Weights of a small autoregressive pixel model: norm layernorm, 97085 training examples.
Rows from block 3 of a small autoregressive pixel model, named by matrix and row number. Rows with one number belong to one neuron. Each number is 128 + 24 x the weight over its row's rms, rounded and kept within 0 to 255. All counts start at 0. After the name is the row's rms in percent of the matrix's.
After each neuron's rows are labels from the 100 images, of 14976, where the neuron reaches its highest value: "top examples" is what is common among them. Only what is clearly more common there than usual is listed. The data: microscope photos of single blood and bone marrow cells. In brackets: how many of the 100, against the usual share in percent.
# fc1: MLP up (model.blocks.3.mlp.fc1.weight, 768x384), inputs 96-191
# fc2: MLP down (model.blocks.3.mlp.fc2.weight, 384x768, transposed), outputs 96-191

fc1.743 085 [128 177  99 128 133 128 140 127 158 128 128 128 113 129 122 128 103 128 130 137 143 128 121 127 105 128 135 128 157 128  82 128  64 145 135 101 128 166 128  68 139 128 128 112 119 150 150 128 116 128 126 106 107 128 134 175 128 128 141 128 161  88 145 147 142 128 108 128 101 116  66 128  96 134 115 151 128 144 161  70 128 128 139 105 152 148 122 128 153 125 128 142 112 128 128 128]
fc2.743 081 [128 128 102 155 128 168  91 128 107  41 163 165 144 107  73 110 118 164 128 128 138 128 128 119 141 128  82 116 173 123 106 119  85 141 144 142  93  73 128 141 128 132 179 128 121 121 106  94 125 128 175  68 182 128 148 128 128 128  97 113 141 113 112 128  95  67 147 128 128 128 125 128 128 166 128  79 135 161 171 128 128 120 128 126 132 118 156 145  82 128  99  95 136 128 128 128]
top examples: smear: peripheral blood (60 vs 16.2)

fc1.261 104 [ 81 168 132 113 172 128  97 122 126 137 128  88 110  87 126 165 128  88 109 109 128  89 133 115 128 119 156 176 128 128 111 148 175 116 116 128 113 128 132 129 128 128 140 105 128  63 147  64 113 171 128 112 166 128 141 156 128 158 148 132 128  89 128 128 128 175 131 115 137 190 122 128 122 165 172 128 143  99 128 128 116 144 141 119 128 184 115 134 113  92 130 148  84 128 125 128]
fc2.261 100 [ 88 147 103 128 126  95 139 150 143 110 109 157 109 137 179  89 125 172 117  92  70 128  84 132 108 128 128 136 128 145 144 151 103 128 147 128 148 158 168 131 115 172 143 155 128 128 122 117 130 140 123 128 117 128 128 134 133 141 166 128 166 148 128  55 137 128 178  95 130 128 132 128 155 154 112 115 154 131 128 109 128 128 128 136 128 121 185 128 128 157 148 128 128 128 110 131]
top examples: cell type: artefact (33 vs 9.8)

fc1.767 110 [128 128 149  55 111  96 128 101 128 128 144  91 169 108 107 128 102 128 128 128 140 128 111 131 128 121 177 128 136 167 133 128 101  78 138  94 188 106 168 154 128 128 150 128 151 150  97 112  96 158 138 151 135  53 132 126 153 128 128 140 110 128  80 131 138 114 135 128 129 128 174 103 167 193 128 104 149 117 118 151 140 128 108 146 136 128 128 158 101 150 166 156 171 128  26 136]
fc2.767 105 [136 128 125 126  54 144 152 128 143  73 109 128 155 106 150 138 135 131  99  59 115 130 132 128 164 165 102 149 128 110 114 116 128 128 113 137 104 127 114 163 125 158 118 128 128 128 141 151 132 125 107 128 128 132 128 110 128 128 160 112 127 117 128  94 120  99  82 141 128 111  89 182 128 175  76 145 113 128 112 128 136 113 128 142 128 128  81 128 164 125  79 173 131 108 152 152]
top examples: cell type: blast (38 vs 6.1)

fc1.300 103 [128 128 190 128 142 155 112 113 145 144 125 161 136 101  96 128 128 178 105 165 141 122 128 116 100 128 128  82 145 167 133 151 140 117 128 145 104 159 128 110 162 124 101 116 161 181 147  96  77 128 134 172  93 128 128 128 122 128 128 177 126 146 128 143 121 117 147  82 128 120 101 149 128 128  81 103 122 100  92 170 175 128 129 156 106  81 158 128 112 108 104 161  91 126 128 107]
fc2.300 102 [142 131 126 161 128 136 128 128  83  80 133 106 128  87 101 111  94 128 108 128 128 128 135  96 112 128 101 128 115 128 124 128 128 128 137 206 128 106  90  95 124 153  85 128 129 131 135 159 159 119 115 128 106 171 153 128 113 141 128 121 135 128 147 101 128 128 102 192 110 176 128 107 135  69 187 158 151 157 137 182 110 128  83 128 150 161 147 128 143 120 128 137 103 128 128 128]
top examples: cell type: promyelocyte (34 vs 6.4)

fc1.235 103 [150 157 171  79 121  93 142 157 176 137 128 181 144 142  45 122 133 128  88 103 164 127 128 183  99 155 177 128 145 127 110 128 150 162 128 128 125 126 185 175 111 136 109 105  94 162 167 128 144 112 114 157  92 134 106 170 104 128 121 111 178 127 133 128 119 114 128 122 113 135 132 120 128 127 105 128 127 128  93 135 128  98 140 149 166 143 164 133 159 152 148 112 137 110 155  79]
fc2.235 110 [153 125 128 135 128 128  92 128 107 156 118  96 128 128 197  49 128 108 125 128 128 162 128 158 163  56 144 134 127 128 121  94 117  92 128 143 137 151  97 164 111 158 126 194 138 164 136 138 116  62  96 128 164 108 124 144 128 128 128 133 128 128 128 140 146 105 159 118 111 100 118 134 126  93 150 116 128 126 131 146 133 128 109 133 106 113 165 137 118 160  95 113 161 148 128 116]
top examples: smear: peripheral blood (85 vs 16.2)

fc1.73 099 [108 114 130 128 185 140 128 147 128 128 189 129 112 128 128 130 108 142  97 174 128 128 103 142 108 128 192 128 128 119  74 128  85 128 128 123 143 128 155 112 128 134 115  86 128 128 128 112 129 159 128 116 176 128 128 152 153 105 145 128 143 143 195 119 147 145 128  89 113 128 115 128  97 196 100 156 137 144 111 156 103 141 166 128 128 128 160 162 135 128 128 161 145  93 113 144]
fc2.73 108 [128 128 104 118 152 123 128 130 128 136  89  76 106 151 142 136 120  65 128 128 153 102 125 128 104 125 132 144 144 132 134 102 128 128 128 149 114 128 127 128 113 128 112 128 123 128 130 105 145  99 146  67 153 122  55 128 155 139 113  96 129  91 128 136 134 137 153 114 147 179 127 128 152  81 153  95 128 138 118 128  51 115 126 110 139 128 128  84 128 140 130 128 128 136 103  92]
top examples: cell type: artefact (28 vs 9.8)

fc1.597 098 [114  86 128 128 140 128 160 128 138 128 128 172 135 128 117 128 137  82 121 128 162 115 128 128  97 137 141 156 184 128 139  94  81 128 128 149 140 126 120 128 188 128 128 116  91 107 180 178  95 131  81 128 110 128 128 117 186 161 139 159 147 129 128 128 148  95 152 128 161 128 151 128 110 133 135 128 124 106 168 118 128 128 128 113 177 120 145 118 145 128 139 128 128 147 133 120]
fc2.597 095 [128 144 172 139 130 159 128 134 130 137 120 116 151 147 128  89 159 126 120 128 128 142 155 128 128 128 141  94 128 136 128 166 151  75 108 128  80 133  87 152  94 161 128 154 128 128 113 128 169  99 146 112 149 128 130 128 105 103 186 165 128 153 117  86 128  96 128 102 151 128 141 162 104 128 122  87 128 103 128 128 148 162 128  85 135 128 148 128 133 190 111  99  93 128 140 128]
top examples: smear: peripheral blood (82 vs 16.2); cell type: segmented neutrophil (46 vs 20)

fc1.114 098 [ 71 128 128 105 150 128 140 124 143 128 128  91 116 143  84 152 128 128 160 128 138 142 128 128  82  98 128 128 128 118 105 138 128 138 134 155 102 158 119 162 128  88 105 139 128 151 189 152 130 124 128  86 144  93 115 129 113 174 136 132 114 128 139 126 130 128 126 128 159 153 200 155  81 128  96  90 166 129 128 131 129 150 117 150 128 170 132 163 128 128 117 142 128 128 160 128]
fc2.114 101 [165 108 128  78  63 142  89 104 128  72 147  89 128 140 105 112 128 151 104 128  91 161 122 111 103 111 147  98 154  78 128 148 128 128 110 176 150 128 128 128 128 197 130 157 136 175  98 128 151 120 128 128 128 158 128 128 120 149 133  79  89  62 111 125  97 128 128  82 141 170 128 105 128 119 154 127 123 117 147 115 140 149 145 141 127  79 128 127 128 151 128 148 132 128 105 128]
top examples: smear: peripheral blood (90 vs 16.2); cell type: myeloblast (32 vs 1.9)

fc1.291 097 [154 128 128 128 140 111 116 100  90 155 143  66 202 171 128  90 130 152 128 157 109 128 128 128 113 148 128  75 128 143 139 154 128 145 117 142 128 148 128 155 101  66 162 100 125 152 128  76 161 120 145 123 128 113 132 151  74 104 115 140 143 132 128 128 128  80 149  97 125 114 128 153  85  94  99  99  84 128 110  92 115 124 120 149 128 128  80 165 131 128 101 128 120  87 164  96]
fc2.291 104 [ 94  77  98 114 113 128 137 157 139  74 148 127  89 125 120 110 128  90 128  65  97 124 128 161 128 128 157 157 162 108 152 128 128 114 130 187 127 159 128 128 132 128 124 114 156 134 128  97 129  90 110 128 128 147 128 147 143 165 128 128 127 128 110 128 128 147  93 147 111 159 128 107  97 102 122 154 128 128 136 160  98 151 128 165 128 128 128 180 128  98 128 158 123 121 128 144]
top examples: cell type: lymphocyte (35 vs 15.3)

fc1.431 097 [128 132 157 103  76 128 128  89 156 146  83 115 126 100 132  83 108 128 152 147 128 113  95 155 153 128 128 175 128  52 128  93 128 122 128 128 145 166 128 106 128 128 166 128 104 117 128  97 128 186  92 123 125 116 128 128 128 133 163 143 128 129 148 130 128 128 147 128 128 123 128 128 128 122 134 134 101 138 137 128 189 151 139 128 141 128 152  92 128 127 125 121 122 128  79 141]
fc2.431 096 [175 145 133 128 128 182 104 122 186 123 121 153 144 140 108 128 113 102 128 128 120 128 156 128 107 133 178 128 128 157  87 128 128 164 128 115 128 153 125 145 123 119 128 133 128 104  66 206 135  83  81 129 141 133 120 128 138  90 128 135 128 141 119 166 108 110 129  78 128 128 128 105 124 123 128 135 128 107 165 128 161  95 139 136  96 118 128 128 102 173 128 119 128 128 128  57]
top examples: cell type: erythroblast (32 vs 14.3)

fc1.389 106 [104 126 128 127 114 117 139 117 163  96 151 106 128 151 102 128 128  81 128 128 144 135 113 123 128 128 128 140 117 128 128 168  95 124 178 128 136 149 117 119  92 150 128  96 141 132 128 126 128 184  95 107 119 141 128 119 137 128 128  76 128 108 141 128 128  98 150 128 128 128 128 140 124 136 147 136 167 151 143 128 106 128 165 126  89 118 158 126 128 128 165 128  85 128 128 139]
fc2.389 121 [ 56 128 128 155 120 128 128 128  92 153 117  78 128 178 128 120 155 113  81 179 157 102 128 144 112 128  87 156 177  85 128 171  99 128 121 125 161  89 124 162 108  85 132 120 139 103 146 152 121 163 141 124 160 122 116 144 157 101 124 146 128 130 128 128 149 183 128 123 135 128 123 128 147 128 156 149 140 122 171 128 130 146 153 106 106 128 143  88 128  87 128 120 105  98 128 129]
top examples: cell type: artefact (41 vs 9.8)

fc1.560 101 [173 106 116 134 122 130 128 143 128 133 137 113 159 128 103 128 187 144  94  68 135 128  83 108 127  98 128 128 107 128 128 128 138 145 128 126 113 128 136 134 155 151 138  67 128 108 107 119 128 109 128 164 143 128 149 108 110 104 142 176  99 128 128 161  97 158  97 169 161 173  94 103 128 175 123  93  96 142 184 124 128 128 117 138 128 128 112 128 128 170 177 128 116 104 128 140]
fc2.560 110 [128 128 124  77 151 128 133  85 137 166 107  98 128 159 138  77 121 119 129 128 171 102 128 114 104 114 167 143 110 128 128 128 112 112  84 137 176 114  92 137 130 111 137 128 139 128 128  99 126 144 135 115  99 107 148 128 148 134 128 145 161 115 109 145 151  51 161  93 136  95 136 117 166 115 118 110 103 123 148 120 141 128 154 107 128 135 128 165 157  85 103 153 161 128 133 128]
top examples: cell type: segmented neutrophil (80 vs 20); smear: peripheral blood (48 vs 16.2)

fc1.588 097 [ 74 110 181 128 136 128 129 127 118 118 128 139  90 128 111 112 109 136 102 142 128  69 144 135  86 128  97 128 128 128 164 103 128 106 154 181  85 145 122 119 145 128 124 122 173 128  96 128 128 192 128 128 179 103 140 128 118  78  99 142 128 128 141 128 150 128 151 128 117 107 128 108 186 128 117 114 190 128 128 138 128 128 128 116 119 128 136 149  94 113 138 107 147 152  71 128]
fc2.588 097 [128 109 154 146 153 128 147 161 148 128  88 128 163 172 145 107 180 145 165  96 109  81 138 128 146 128 147 108 169 128 183 135  95 105  90 128  92 128 142 115 101 162 128  86 125 153 128 135 147  68 128 113 128 102 169 128 128 118 138 128 118 128 123 119 136 100  98 179 177 153 128  76 135  88 128 128  79 128 155 128 143 139 112 122 128 113 115 128 128 149 126 106 114 128  91 134]
top examples: cell type: blast (36 vs 6.1); cell type: promyelocyte (29 vs 6.4)

fc1.635 101 [107 175 153 188  80 110 106 149 128 128 118 106 128  97 128 128 173 128 149  77 151 131 128  95 175 159 128 133 138 150 128 128 149 128  98 113 110 128 177 151  73 135 128 103 109  93 112  83 128 128 123 143  98 128 128 115 137 128 128 136 150 102 128 136 157 162 178 128 135 128 167 128 123 163 147 101  82 106  85 134 129 172 165 121  94 128 140 177  83 128 110 161 137 120 145 128]
fc2.635 104 [128 111  89 120 107  73 144  97  87  93  98 104 153 129 100 128 121 150 128 128 128 119 152 138 142 108 128 128 130  94 142 114 128 128 119 128 106 109 112 118 108 108  91 136 158 147 116 158  89 149 128 132 134 128 113 152 135 121 128  86 166 128 160 139 128 118  99 111 128 118  77 149 170 140 102 128  94 160 116 153 128 155 102 125 128 119  89 128 128 147 129 128 146 128 176  68]
top examples: cell type: blast (26 vs 6.1)

fc1.65 099 [156 173 126 149 128 128  83 108 128 122 123 134 128 128 127  89  91 137 128 125 148 128 114 128 128 128 106  82  93 128  91 128 128  81 123 156 128  67 128 106 119 128 131 128 128 130 124 181 128  99 165 145 128 153 128 128 111 128 128 133  95 128 128 125 156 128 175 157 147 128 128  92 140  92 115 128 128  71 128 173 132 111 114 191  93 106 173 139  64 128 128  85  95 138  86  81]
fc2.65 108 [111 104 128 114 128 128  86 129 128 104 128 128 128 153 128 110 101 150 136 169 117 128 128 128 152 128 128  71 128 162 128 154 152 134 128 165 128 147  58 174 132  92 141  91 128 123 132 150 124 155 133 133  93 128 173 128 115 128 168  90 170 177 128 151 110  84 111 142 134 123 128 126 128  93 167 135 141 160 128 133 111 120 126 107 129 171 127 163 117  95 140 128 113 126 136 113]
top examples: cell type: promyelocyte (25 vs 6.4)

fc1.351 106 [ 76 144 134 128  92 169 128  91 126 121 128 173 136 136 117 161 111  92 185 157  62 169 128 150 128 130 128 157 169 177 130 128 130 100 124 122 130 106 142 192 102  71  90 133 128  80 167 103 128 183 122 128  97  86  84 134 128 128 128 127  92 128 128 111 114 139 199 151 112 156 128 128 144 172 138 128 143 124 128 171  85 128  94 128 134 128 144 145 170 164 160 128 128 128 128 128]
fc2.351 110 [144 138  93 121  96 128 138 127 158 128 102 128 142  95 168 128 133 128 133 142 126 150 161 138 179 161 128 128 128 161 134 128 128 128 105 128  60 112 128 166 128 107 128  97 124  91 128 120 111 128 168 123 128 109 128  96 134 141 117 112  93 146 128 129 165 135 127 140 112 133 128 141 109 150  76 128  99 119  78 124 123  94 123 116 107 128 128 154  81 142 128 106 190 128 144 128]
top examples: cell type: artefact (48 vs 9.8)

fc1.504 089 [142 128 113 128 128 128 117 129 128 118 128 115 136 128 128 128 128 104 128 113 103 134 124 128 111 128 171 130  95 128 128 163 172  70 128 128 131 101 157 135  23 128 128 142 127 154 128 129 128  73 122  93 142 128 123 128  41 128 128 107 128 166 102 128 121 149 162 144 124 152 128 128 104 111 128  95 128 134 145 128 170 128 145 109 114  71 173 128 128 128 175 128 121 102 113 128]
fc2.504 100 [122 123 131 116 154 128 147 100 128 194  72 128 128 166 122 128 123 173 128 102 155  72 144 128 128 128 112 131 100 120 128  84 128 188  90 124  96 117 149 149 128 128 161 113 128 132 105 115 126 128 128 128 132 118  96 122 128 128 131 128 108 122 128 128 162 177 128 135 105 126  66 128 113 130  83 131 149  92 128 163 116 146 128 128 148 152 154 181 128 149 128 128 118 144 101 139]
top examples: cell type: erythroblast (44 vs 14.3)

fc1.12 095 [108 187 143 128 202 115 128 104 131 128 101 124 132 105 128 131 128 155 157 128 128 128 160 118 107 147 166  87 128 178 128  59 118 128 145 162 123 128 146 138 167  86 128  55 128 128 128  91 104 128 128 133 116 128 101 128 158 122 121 173 140 116  92 160 113 122 128 130 128  87 128 113 153  72 128 120 107 100 108  52 108 156 135 161  96 172 158 163 108 158 104 173  97 144 129 128]
fc2.12 098 [181 111 100  84  88 141 128 150 128 108 128 119 105 124 107 117 128 101 154 114 128 124 128 111 202 109 110 207 111 116 138 118 129  80 128 128 128 128 139 128 129 125 143 128 128 128 118 156 146 128 128 116 128  92 133 128 164 128 128 128 128 145 128 128 128 143 140 128 128 128 144 107 167 128 116 171 113 128 169  95  84 109  83 128 126 128 136 158 124 112 160 122  88 133 128 128]
top examples: cell type: lymphocyte (34 vs 15.3)

fc1.437 095 [118 143 128 168  86 102 140 108 122 126 121 106 102 128 138 193 172 107 128 130 118 120 155  99 127 128 138 158 128  94 166  97  95 137 128 150 128 194 128 101 141 159 121  76 100 128 103 128 126 128  97 115 132 128 136 157 145 182  98 128 124 139 128 125  95 128 128 140 107 114 168 154 128 141 114  89 172 128 128 128 128 128 128 128 121 128 205  97 156  86 128 128 128 128  64 135]
fc2.437 095 [130  93 141 125 163 147 117  97  94 128 151 128 146 128 159 116  84 128 128 128 107 128  64 128 148 128 128 104 131 114 128 166 128 121 164 128 124 106 123 132  68 113 128 128 128 136 166 114 134 137 128 125 122 166 128 132 117  92 129 110 128 142 128 128 138 138 137  81 128 128 128 140 128 111 128 128 143 139 128 128 128 161 103 152 179 128 120 128 129 146 121 115 128 123 128 152]
top examples: cell type: promyelocyte (25 vs 6.4)

fc1.650 077 [128 128 147 128 128 119 117 128 107 128 135 141 135 128 110 128 105 145 182 128 142 128 128 149 128 128 128 128 199 128  96 119 128 135 128 128  91 128 132 105 128 128 133 103 128 106 153  99 113 115 128 171 100  97 110 143 128 128 144 128 167  85 128  80 146 128 143 120 128  99 111 115 128 128 128 143 145 128  75 132 177 153 138 128 128 116 121 112 125 128 128 128 119 133 128 144]
fc2.650 077 [120 139 128 113 112 151 160 128 122 128 144  91 155 103 137 173 128 127 130 155 157 128  94 176 128 128  87 128 106 137 109 114 150 128 102 109 128 128 128 160  75 128 128 128 151 128 128  82 149 219 128  98 128 128 168 133 128 104 109 128  95 133 128 207 112 121 105 162 136 132 137 165 108 128 129 154 128 153 135 163 104 170 128 156 167 128 128 158 128  76 128 128 128 172 194 172]
top examples: cell type: blast (30 vs 6.1)

fc1.533 101 [128 155 171 128 124 128 131  78 128 128 172 115 128  94 149 123 108 143 101 128 128 128 128 162 128 138 128 105 116 118 123 128 127 128  83  98 100 128 133 128  82 151 128 128 110 144  81 153 177 117 155 153 199 128 152 128 106 122 128 128 105 128 170  90 106 172  95 109 104 147 133 128  88 199 146 170 151  94 128 160 108 100 152 166 152 109 128 141 128 130 128 149 147 118 128 111]
fc2.533 107 [165  72 141 145 104 165 128 128 136  41 145 136 128 180 137 171 128 112 128 140 128 129 110 109 164 133 123 152 113 141 158  89  98 131  92 116 134 128 128 109 147  88 179 128 136 128 164 143 153 128 108 118 143  78 162 167 133 128 155 126 128 108 128 128 144  42  89 130 128 149 128 128 128 105 164 131  95 128 143 117 128  91  75 128 114 145 128  97 164 106  92 104 128  99 103 128]
top examples: cell type: erythroblast (34 vs 14.3)

fc1.453 106 [164 145 128 128 128 128 128 145 124 147 128 119 128 112 128 116 156 121 128 142 131  74 133 131 157 126 135 133 175 128 120 151 128 128 140 128 128 147 132 133 128 128 141  97 129 110 128 103 128 162 131 187 114 128 154  96 142 128 117  97 159 176 133 154 108 111 128  95 116 128 123 164 122 128 128 140 181 128 129 155 128 128 121 156  92 172 170 128 104  84 111 154 153 128 128 128]
fc2.453 111 [138 124  98 162 112 128 131 128 128 177 103  65 128 126 128 113 115 154 161 123 128 128  97 143 102 121 124 148 113 139  95  84 115 147 128 128  97  93 163 128 164 128 128 128 151  99 134 183  80 155 117 128 128 114 141 126 128 128 128  99 128 130 118 130 139 167 110 117 150 128 180 151 134 128 128 157 128 125 127 132 159 167 128  90 142 128 128 158 178 138 137 128 161 128 117 153]
top examples: cell type: blast (39 vs 6.1)

fc1.576 099 [100 128 103 128 122 108 172 113 125 128 150 181 128 145 128 165 128 114 128 126 163 145 125 132  99 103 157 128 145  91  86 168 103 152 127  78 128 128 128 167 150 103 103 128 128 143 141 159 113 128 127 141  98  99 128 177 165 131 132 128  92 109 120  76 102 128 151 128 102 132 128 140 128 106 172 176 128 128 128 128 132 147  81 105 171 126 142 120 128 128  81 161 125 144 128 128]
fc2.576 092 [136  71 128 128  94 129 163 154 179  90 102 128 166 128 112 126 109 128 128 128 180 108 128 127 149 128 128 128 154 128 128 113 128 103 142  99  98 183  85 128 128 215  99 128 128 128 128 115 128 128 128 114 100 128 144 162 107  95 111 128 177 140 139 141 175 113 128 128 128  86 107  94 128 128 113 102 129 128 123 128 165 130 128 128 144 112  65 128 106 122 145 172 155 152 166 162]
top examples: cell type: segmented neutrophil (82 vs 20); smear: peripheral blood (43 vs 16.2)

fc1.726 094 [128 128 100 128 114 128  87 138 128 128 124 128 128 106 113 168 128 149 128 128 125 120  94 145 128 128 123 128 147 149 107 137 128 118 130 128 134  97 139 157 128 156 169 103 114  99 141 128 128 128 159 128 114 152 118 128 120 110 124 128 128 136 116  98 142 140 102 180 128 170 146 199 128 138 157 111  89 128 128 135  88 153 121 128 121 156 128 128 122 150  98 128  78 149 101 128]
fc2.726 097 [132 128 167 128 134 128  76 131 128 187 106 146 116  92 128 128  81 128 128 128 128 192 128 128 128 128 129 115 144  89 128 128 128 116 155 161 128 128 128 169 108  77 107 165 128 128  92 173 128 161  94 110 128 128 179 145 118 141 102 128 128 120 128 128 117 128 106 141 128  93 107 128 162 125  62 128 134 128 128 138 149 137 141 164 128  90 144 144 155 128 106 124 136 128 128 160]
top examples: cell type: segmented neutrophil (68 vs 20)

fc1.420 099 [ 47  97 127 145 128  80 128 128  97 128 101 135 125 166 187  98 128 170 128 138 168 128 172 197 128 154 128 133 147 128 163 147  74 200 126 128 128 128 111 128 168 175 119 109 120 132 144  88 146 127 128  83 128 116 128 124 128 166 128 128 128  82 128 180 142 128 145 128 123 128 160 128 128 157 153 141  70 128 191 124 114  80 128 128 158 128 128 166  83 128 149 128 135 154  97 148]
fc2.420 094 [129 128 107 122 129 106 166 153 137 103 167 128 128  95 128 188 128 128 167 128 103 128  80  95 171 128 102 128 125  74 128 128 152 128 120 128 128 125 146 180 167 127  72  98 128 128 128 128 107 104 128 112 149 150 144 133 178  84 128 118 138 143 128 111 138 128 141 125 130 141  57 130 126  77 128 128 128 128 128 145 137 128 115  88 104 138 128 121 185 130 128 124  91 128 223 128]
top examples: smear: peripheral blood (42 vs 16.2)

fc1.585 121 [154 147 145 163 128 141 147 128 128 129 156 116 128 142 128 145 140  97 128 127 106 108 128 119 107  94 128 128 134 128 119 137 128 144 128 128 153 163 128  90 138 128 138  97 128 111 132 118 118 128 136 191 154 149  88 111  76 151 122 116 128 145 193 134 139 125 159  95 124  73 102 138  75 158 149 136 151 172  95 166 115 126 130 128 121 152 154 100 109 128 137  96 167 128  90 130]
fc2.585 136 [128 110 129 155 114 150 122  96 145 132 100 101 115 108 128 136 121 145 130 128 177  87 128 108 114  99 110 166 129 133 128 176 128 128 145  92 141 112 128 127 130 122 126 128 137 112 128 107 108 128  96 100 166 150 128 128 125 114 141 153 100 128 159 136 134 128 105 128 128 139 119 104 104 128 128 148  80 147 121 114 163 128 109 102 153  98  96 128 120 167 172 149 128 128 183 143]
top examples: cell type: blast (37 vs 6.1)

fc1.496 089 [128 108 103  95 130 134 128 147 150 114 161 105 125 156 134 128  81  44 128 128  89 138 128 128 113 128 136 132  82 128  99 128 128 134 118  99 133 147 105 122 128 140  59  86 156 141 113 128 104 128 128 127 128 128 171 137 144 159 109 105 128 147 138 128 128  89 146 162 157  83 128 128 128 109 128 128 168 102 113  82 128 142 193 120 115 128 154 128 129 142 152 128 131 116 120  71]
fc2.496 092 [128 128 111 183 161 128 146 136 159 116 128 128  93 166 125 148  69 128 128 128  97 128 149 105 137 123 175 128 198 115  94 128 128 115 117 128 141  62 165 165 204 120 122  99 128 106 172 107 128  91 137 118 128 148 128 128  80 128 177 149 146 120 128 153 128 128 105 128 128 105  86 108 101  84 171 128 120 113 128 140 106 138  81 128 133 128 115  62 179 128  96 119 136 128 157  89]
top examples: cell type: lymphocyte (34 vs 15.3)

fc1.39 104 [ 96 122 115 128 154 137 171  94  95 135 128 135  96 154  90 128 128 117 128 175 128 123  92 128 162 128 126 128 112 163 143 128 102 134 139 152 145 152 157 128 139 141 116 128 128 123 118 128 127 122 128 128 127 148 145 163 164 146  95 131 141 116  96 104 111 166 128 111  97 134 155 128 128 165 151 157 155 142 130 170  79 124 118 159 113 108 162 163 124 136 150 110 157 128 151 129]
fc2.39 117 [118 104  98 109 158 123 156  84 141 189 128 130 125  86 128 128 109 128 133 145 101 128 101 180 128 121 104 106 184 146 154 166 123 128 128 114 159 114 109 141 181 144 146 139 147 128  90 100 105 102 128 148 135 153 129 118 151 109 153 128 106 111 115 128 174 103 130 101 142 142 121 114 144 129 142 116 152 142 137 151 128 126 103 135 102 157 128 103 128  94 128 127 162 128 111 128]
top examples: cell type: artefact (34 vs 9.8)

fc1.639 103 [ 69 128 104 128 126 128 128 128 160 128 177 104 128 128 128 111 131  80 106 179 125 112 101 144  99 131 137 128 150 101 128 128 139 165 129 128 106 195 115 102 101 132 132 128 173 117 123 128 129 128 111 128  83 155 136 128  68 128  99 162 118 134 147 128 128 128 105 126 113 128 128 132 134 122 128 128 139 128 191 128  94 143 181  98 128 152 137 178 140 128  92 136 189 128 137 128]
fc2.639 099 [128 151 128 168 144 149 128 178 162 128 116  87 128 137 128 113 109 153 118 121 128 150 128 118 111  96 128 163 105 128 128 115  91 128 119  97 164 128  97 132 128 113 108 141 141 157 106  90 125 128 190 128  98 173 133 128 128  89 169 128 144 101 128 128 119 128 123 128 152 166 128  94 130 132 139 148 166 142 128 128 102 128 102 101 135 128 103 128 137 179 155 132 109 128 128 107]
top examples: smear: peripheral blood (88 vs 16.2)

fc1.275 113 [128 145 101 128  82  93 155 110 125 114 108 138 129  90  91 125 147 186  81 128 128 128 128 170 113 128 128 142 105 150  83 153 150  69 128 128  95 100 106 159 175 154  94 128 120 152 128 128  78 149 128  88 175 142 128 128 126 128 128 130 128 141  85 106 140 167 128 160 115 138 128 128 153 128 193 126 123 128 111 128 136 161 108 147 145 128 118 128 156 148 104 140  96 153 138 128]
fc2.275 114 [163 111 166 128 131 104 140 128 118 154 128 179  78 141 117 128 128 128 140 109  88 128 128 146  55 134 157 128 128 106 178 128 128  95 162 161 134 180 115 160 128 105 143 114 119 113 162 103 151 109 114 153 109 139 149  99 155 141 159 128 162 107 128 174 128 128 136 135  67 111 115 197 103 141 112 128 128 183  96 161 105 128 128  88 120 145 183 132 153 148 157 149 130 128 155  96]
top examples: cell type: segmented neutrophil (82 vs 20)

fc1.444 103 [104 128 122 110 102  90 154 161 128 128 112  96 128 159 139 172 128 128 128 137 157 137 152 128 155 123 121 149 128 106 128 177 128 147 128 112 116 128 128 100 178 112 153 129 128 129 126  84 137 123 128 102 122 119  96 128 113 136 128 164 128 115  92  95 135 124 133  71 128 128 128 128  97 122 155 128 147 107 149 141 155 113 128 128 120  77 159 173 144 101 102 128 163  84 128 128]
fc2.444 099 [159 154 142 128 120 128  75 128  82 119 128 128 128 128 128 129 128 100 128  98 128 149 128 128 121 111 142 136 128 128 128  54 166 120 154 135 152 152 128 111  78 128 131 110  65 128 128 109  76 153 137 128 115 112 155 174 180 161 128 128 139 178 150 160 145 105 120 157 104 128 134 128  97 131 155 128 173 128 100 128 128 188 141 128  97 146 108 161 128 117 137 177  98  91  99  95]
top examples: smear: peripheral blood (78 vs 16.2)

fc1.5 097 [101 128 128 114 133 107 128 110  89 121 152 116 121 160 167 114 119 173 128 163 123 163 108  83 153 128 170 127 154 139 140 117 136 102 128 159 139 128 128 118 128 135 112 128 121 128 138 135  88 128 185 144 109 157 152 106 101 115 128 116 128 138 128 169 128 128  93 144 128  97 164 128 132 162 158  82  41  97 128 128 142 128 128 109 167  96 102 128 128 109  98 131 142 128  90 128]
fc2.5 099 [107 167 149  81 115 128 112 109 128 171 138 128 163 120 116 143 110 115 128 102 125 133 114 128  90 128 128 144 156 128 158 154 129 128 188 180 132 149 163 122  92 128 118 128 154 119  79 131 143 139 128 128 187 146 133 132 157 129 120  91 125  97 128  87 128 128  77 128 128 128 121 128 128 137  82 194  89 145 124 128 118 157 143 111 128 121 163 157 128 104 128 128 142 128  75 143]
top examples: cell type: lymphocyte (38 vs 15.3)

fc1.455 100 [ 92 119 128  72 174 141 147 128 162 120 128 108 115 112 116 152  99 136 128 156 117  99 133 134 128 127 128 125  77 177 158 130 127 128 121 131 138 128 108 128 184 108 104 117 128 134 137 128 142 152 134 187  84  60 128 128 168 102 128 112 150 101 111 124 128 128 145 128  93 124 111 128 138 128 128 128 124 112 145 128 102 189  85 140 147 188 118 128 128 108 143 143 128  99  65 121]
fc2.455 095 [128 113 172 116 114 132 111 128  90  80 128 122 140 156 148 138 128 128 128 150 169 128  93 128 128 128 127 160 151 128 128 135 128 155 128 157 120 129  49 148  71 128 152 140 128 155 142 112 128 145 128  67 128 111 102 128  95 199 132 111 128 128 105 118 128 128 128 128 128 161 162 157 108 128 128  87 146  77 148 167 128 107 179 128 128 137 158  60 121 180 129 128 191 134 161 163]
top examples: cell type: promyelocyte (37 vs 6.4)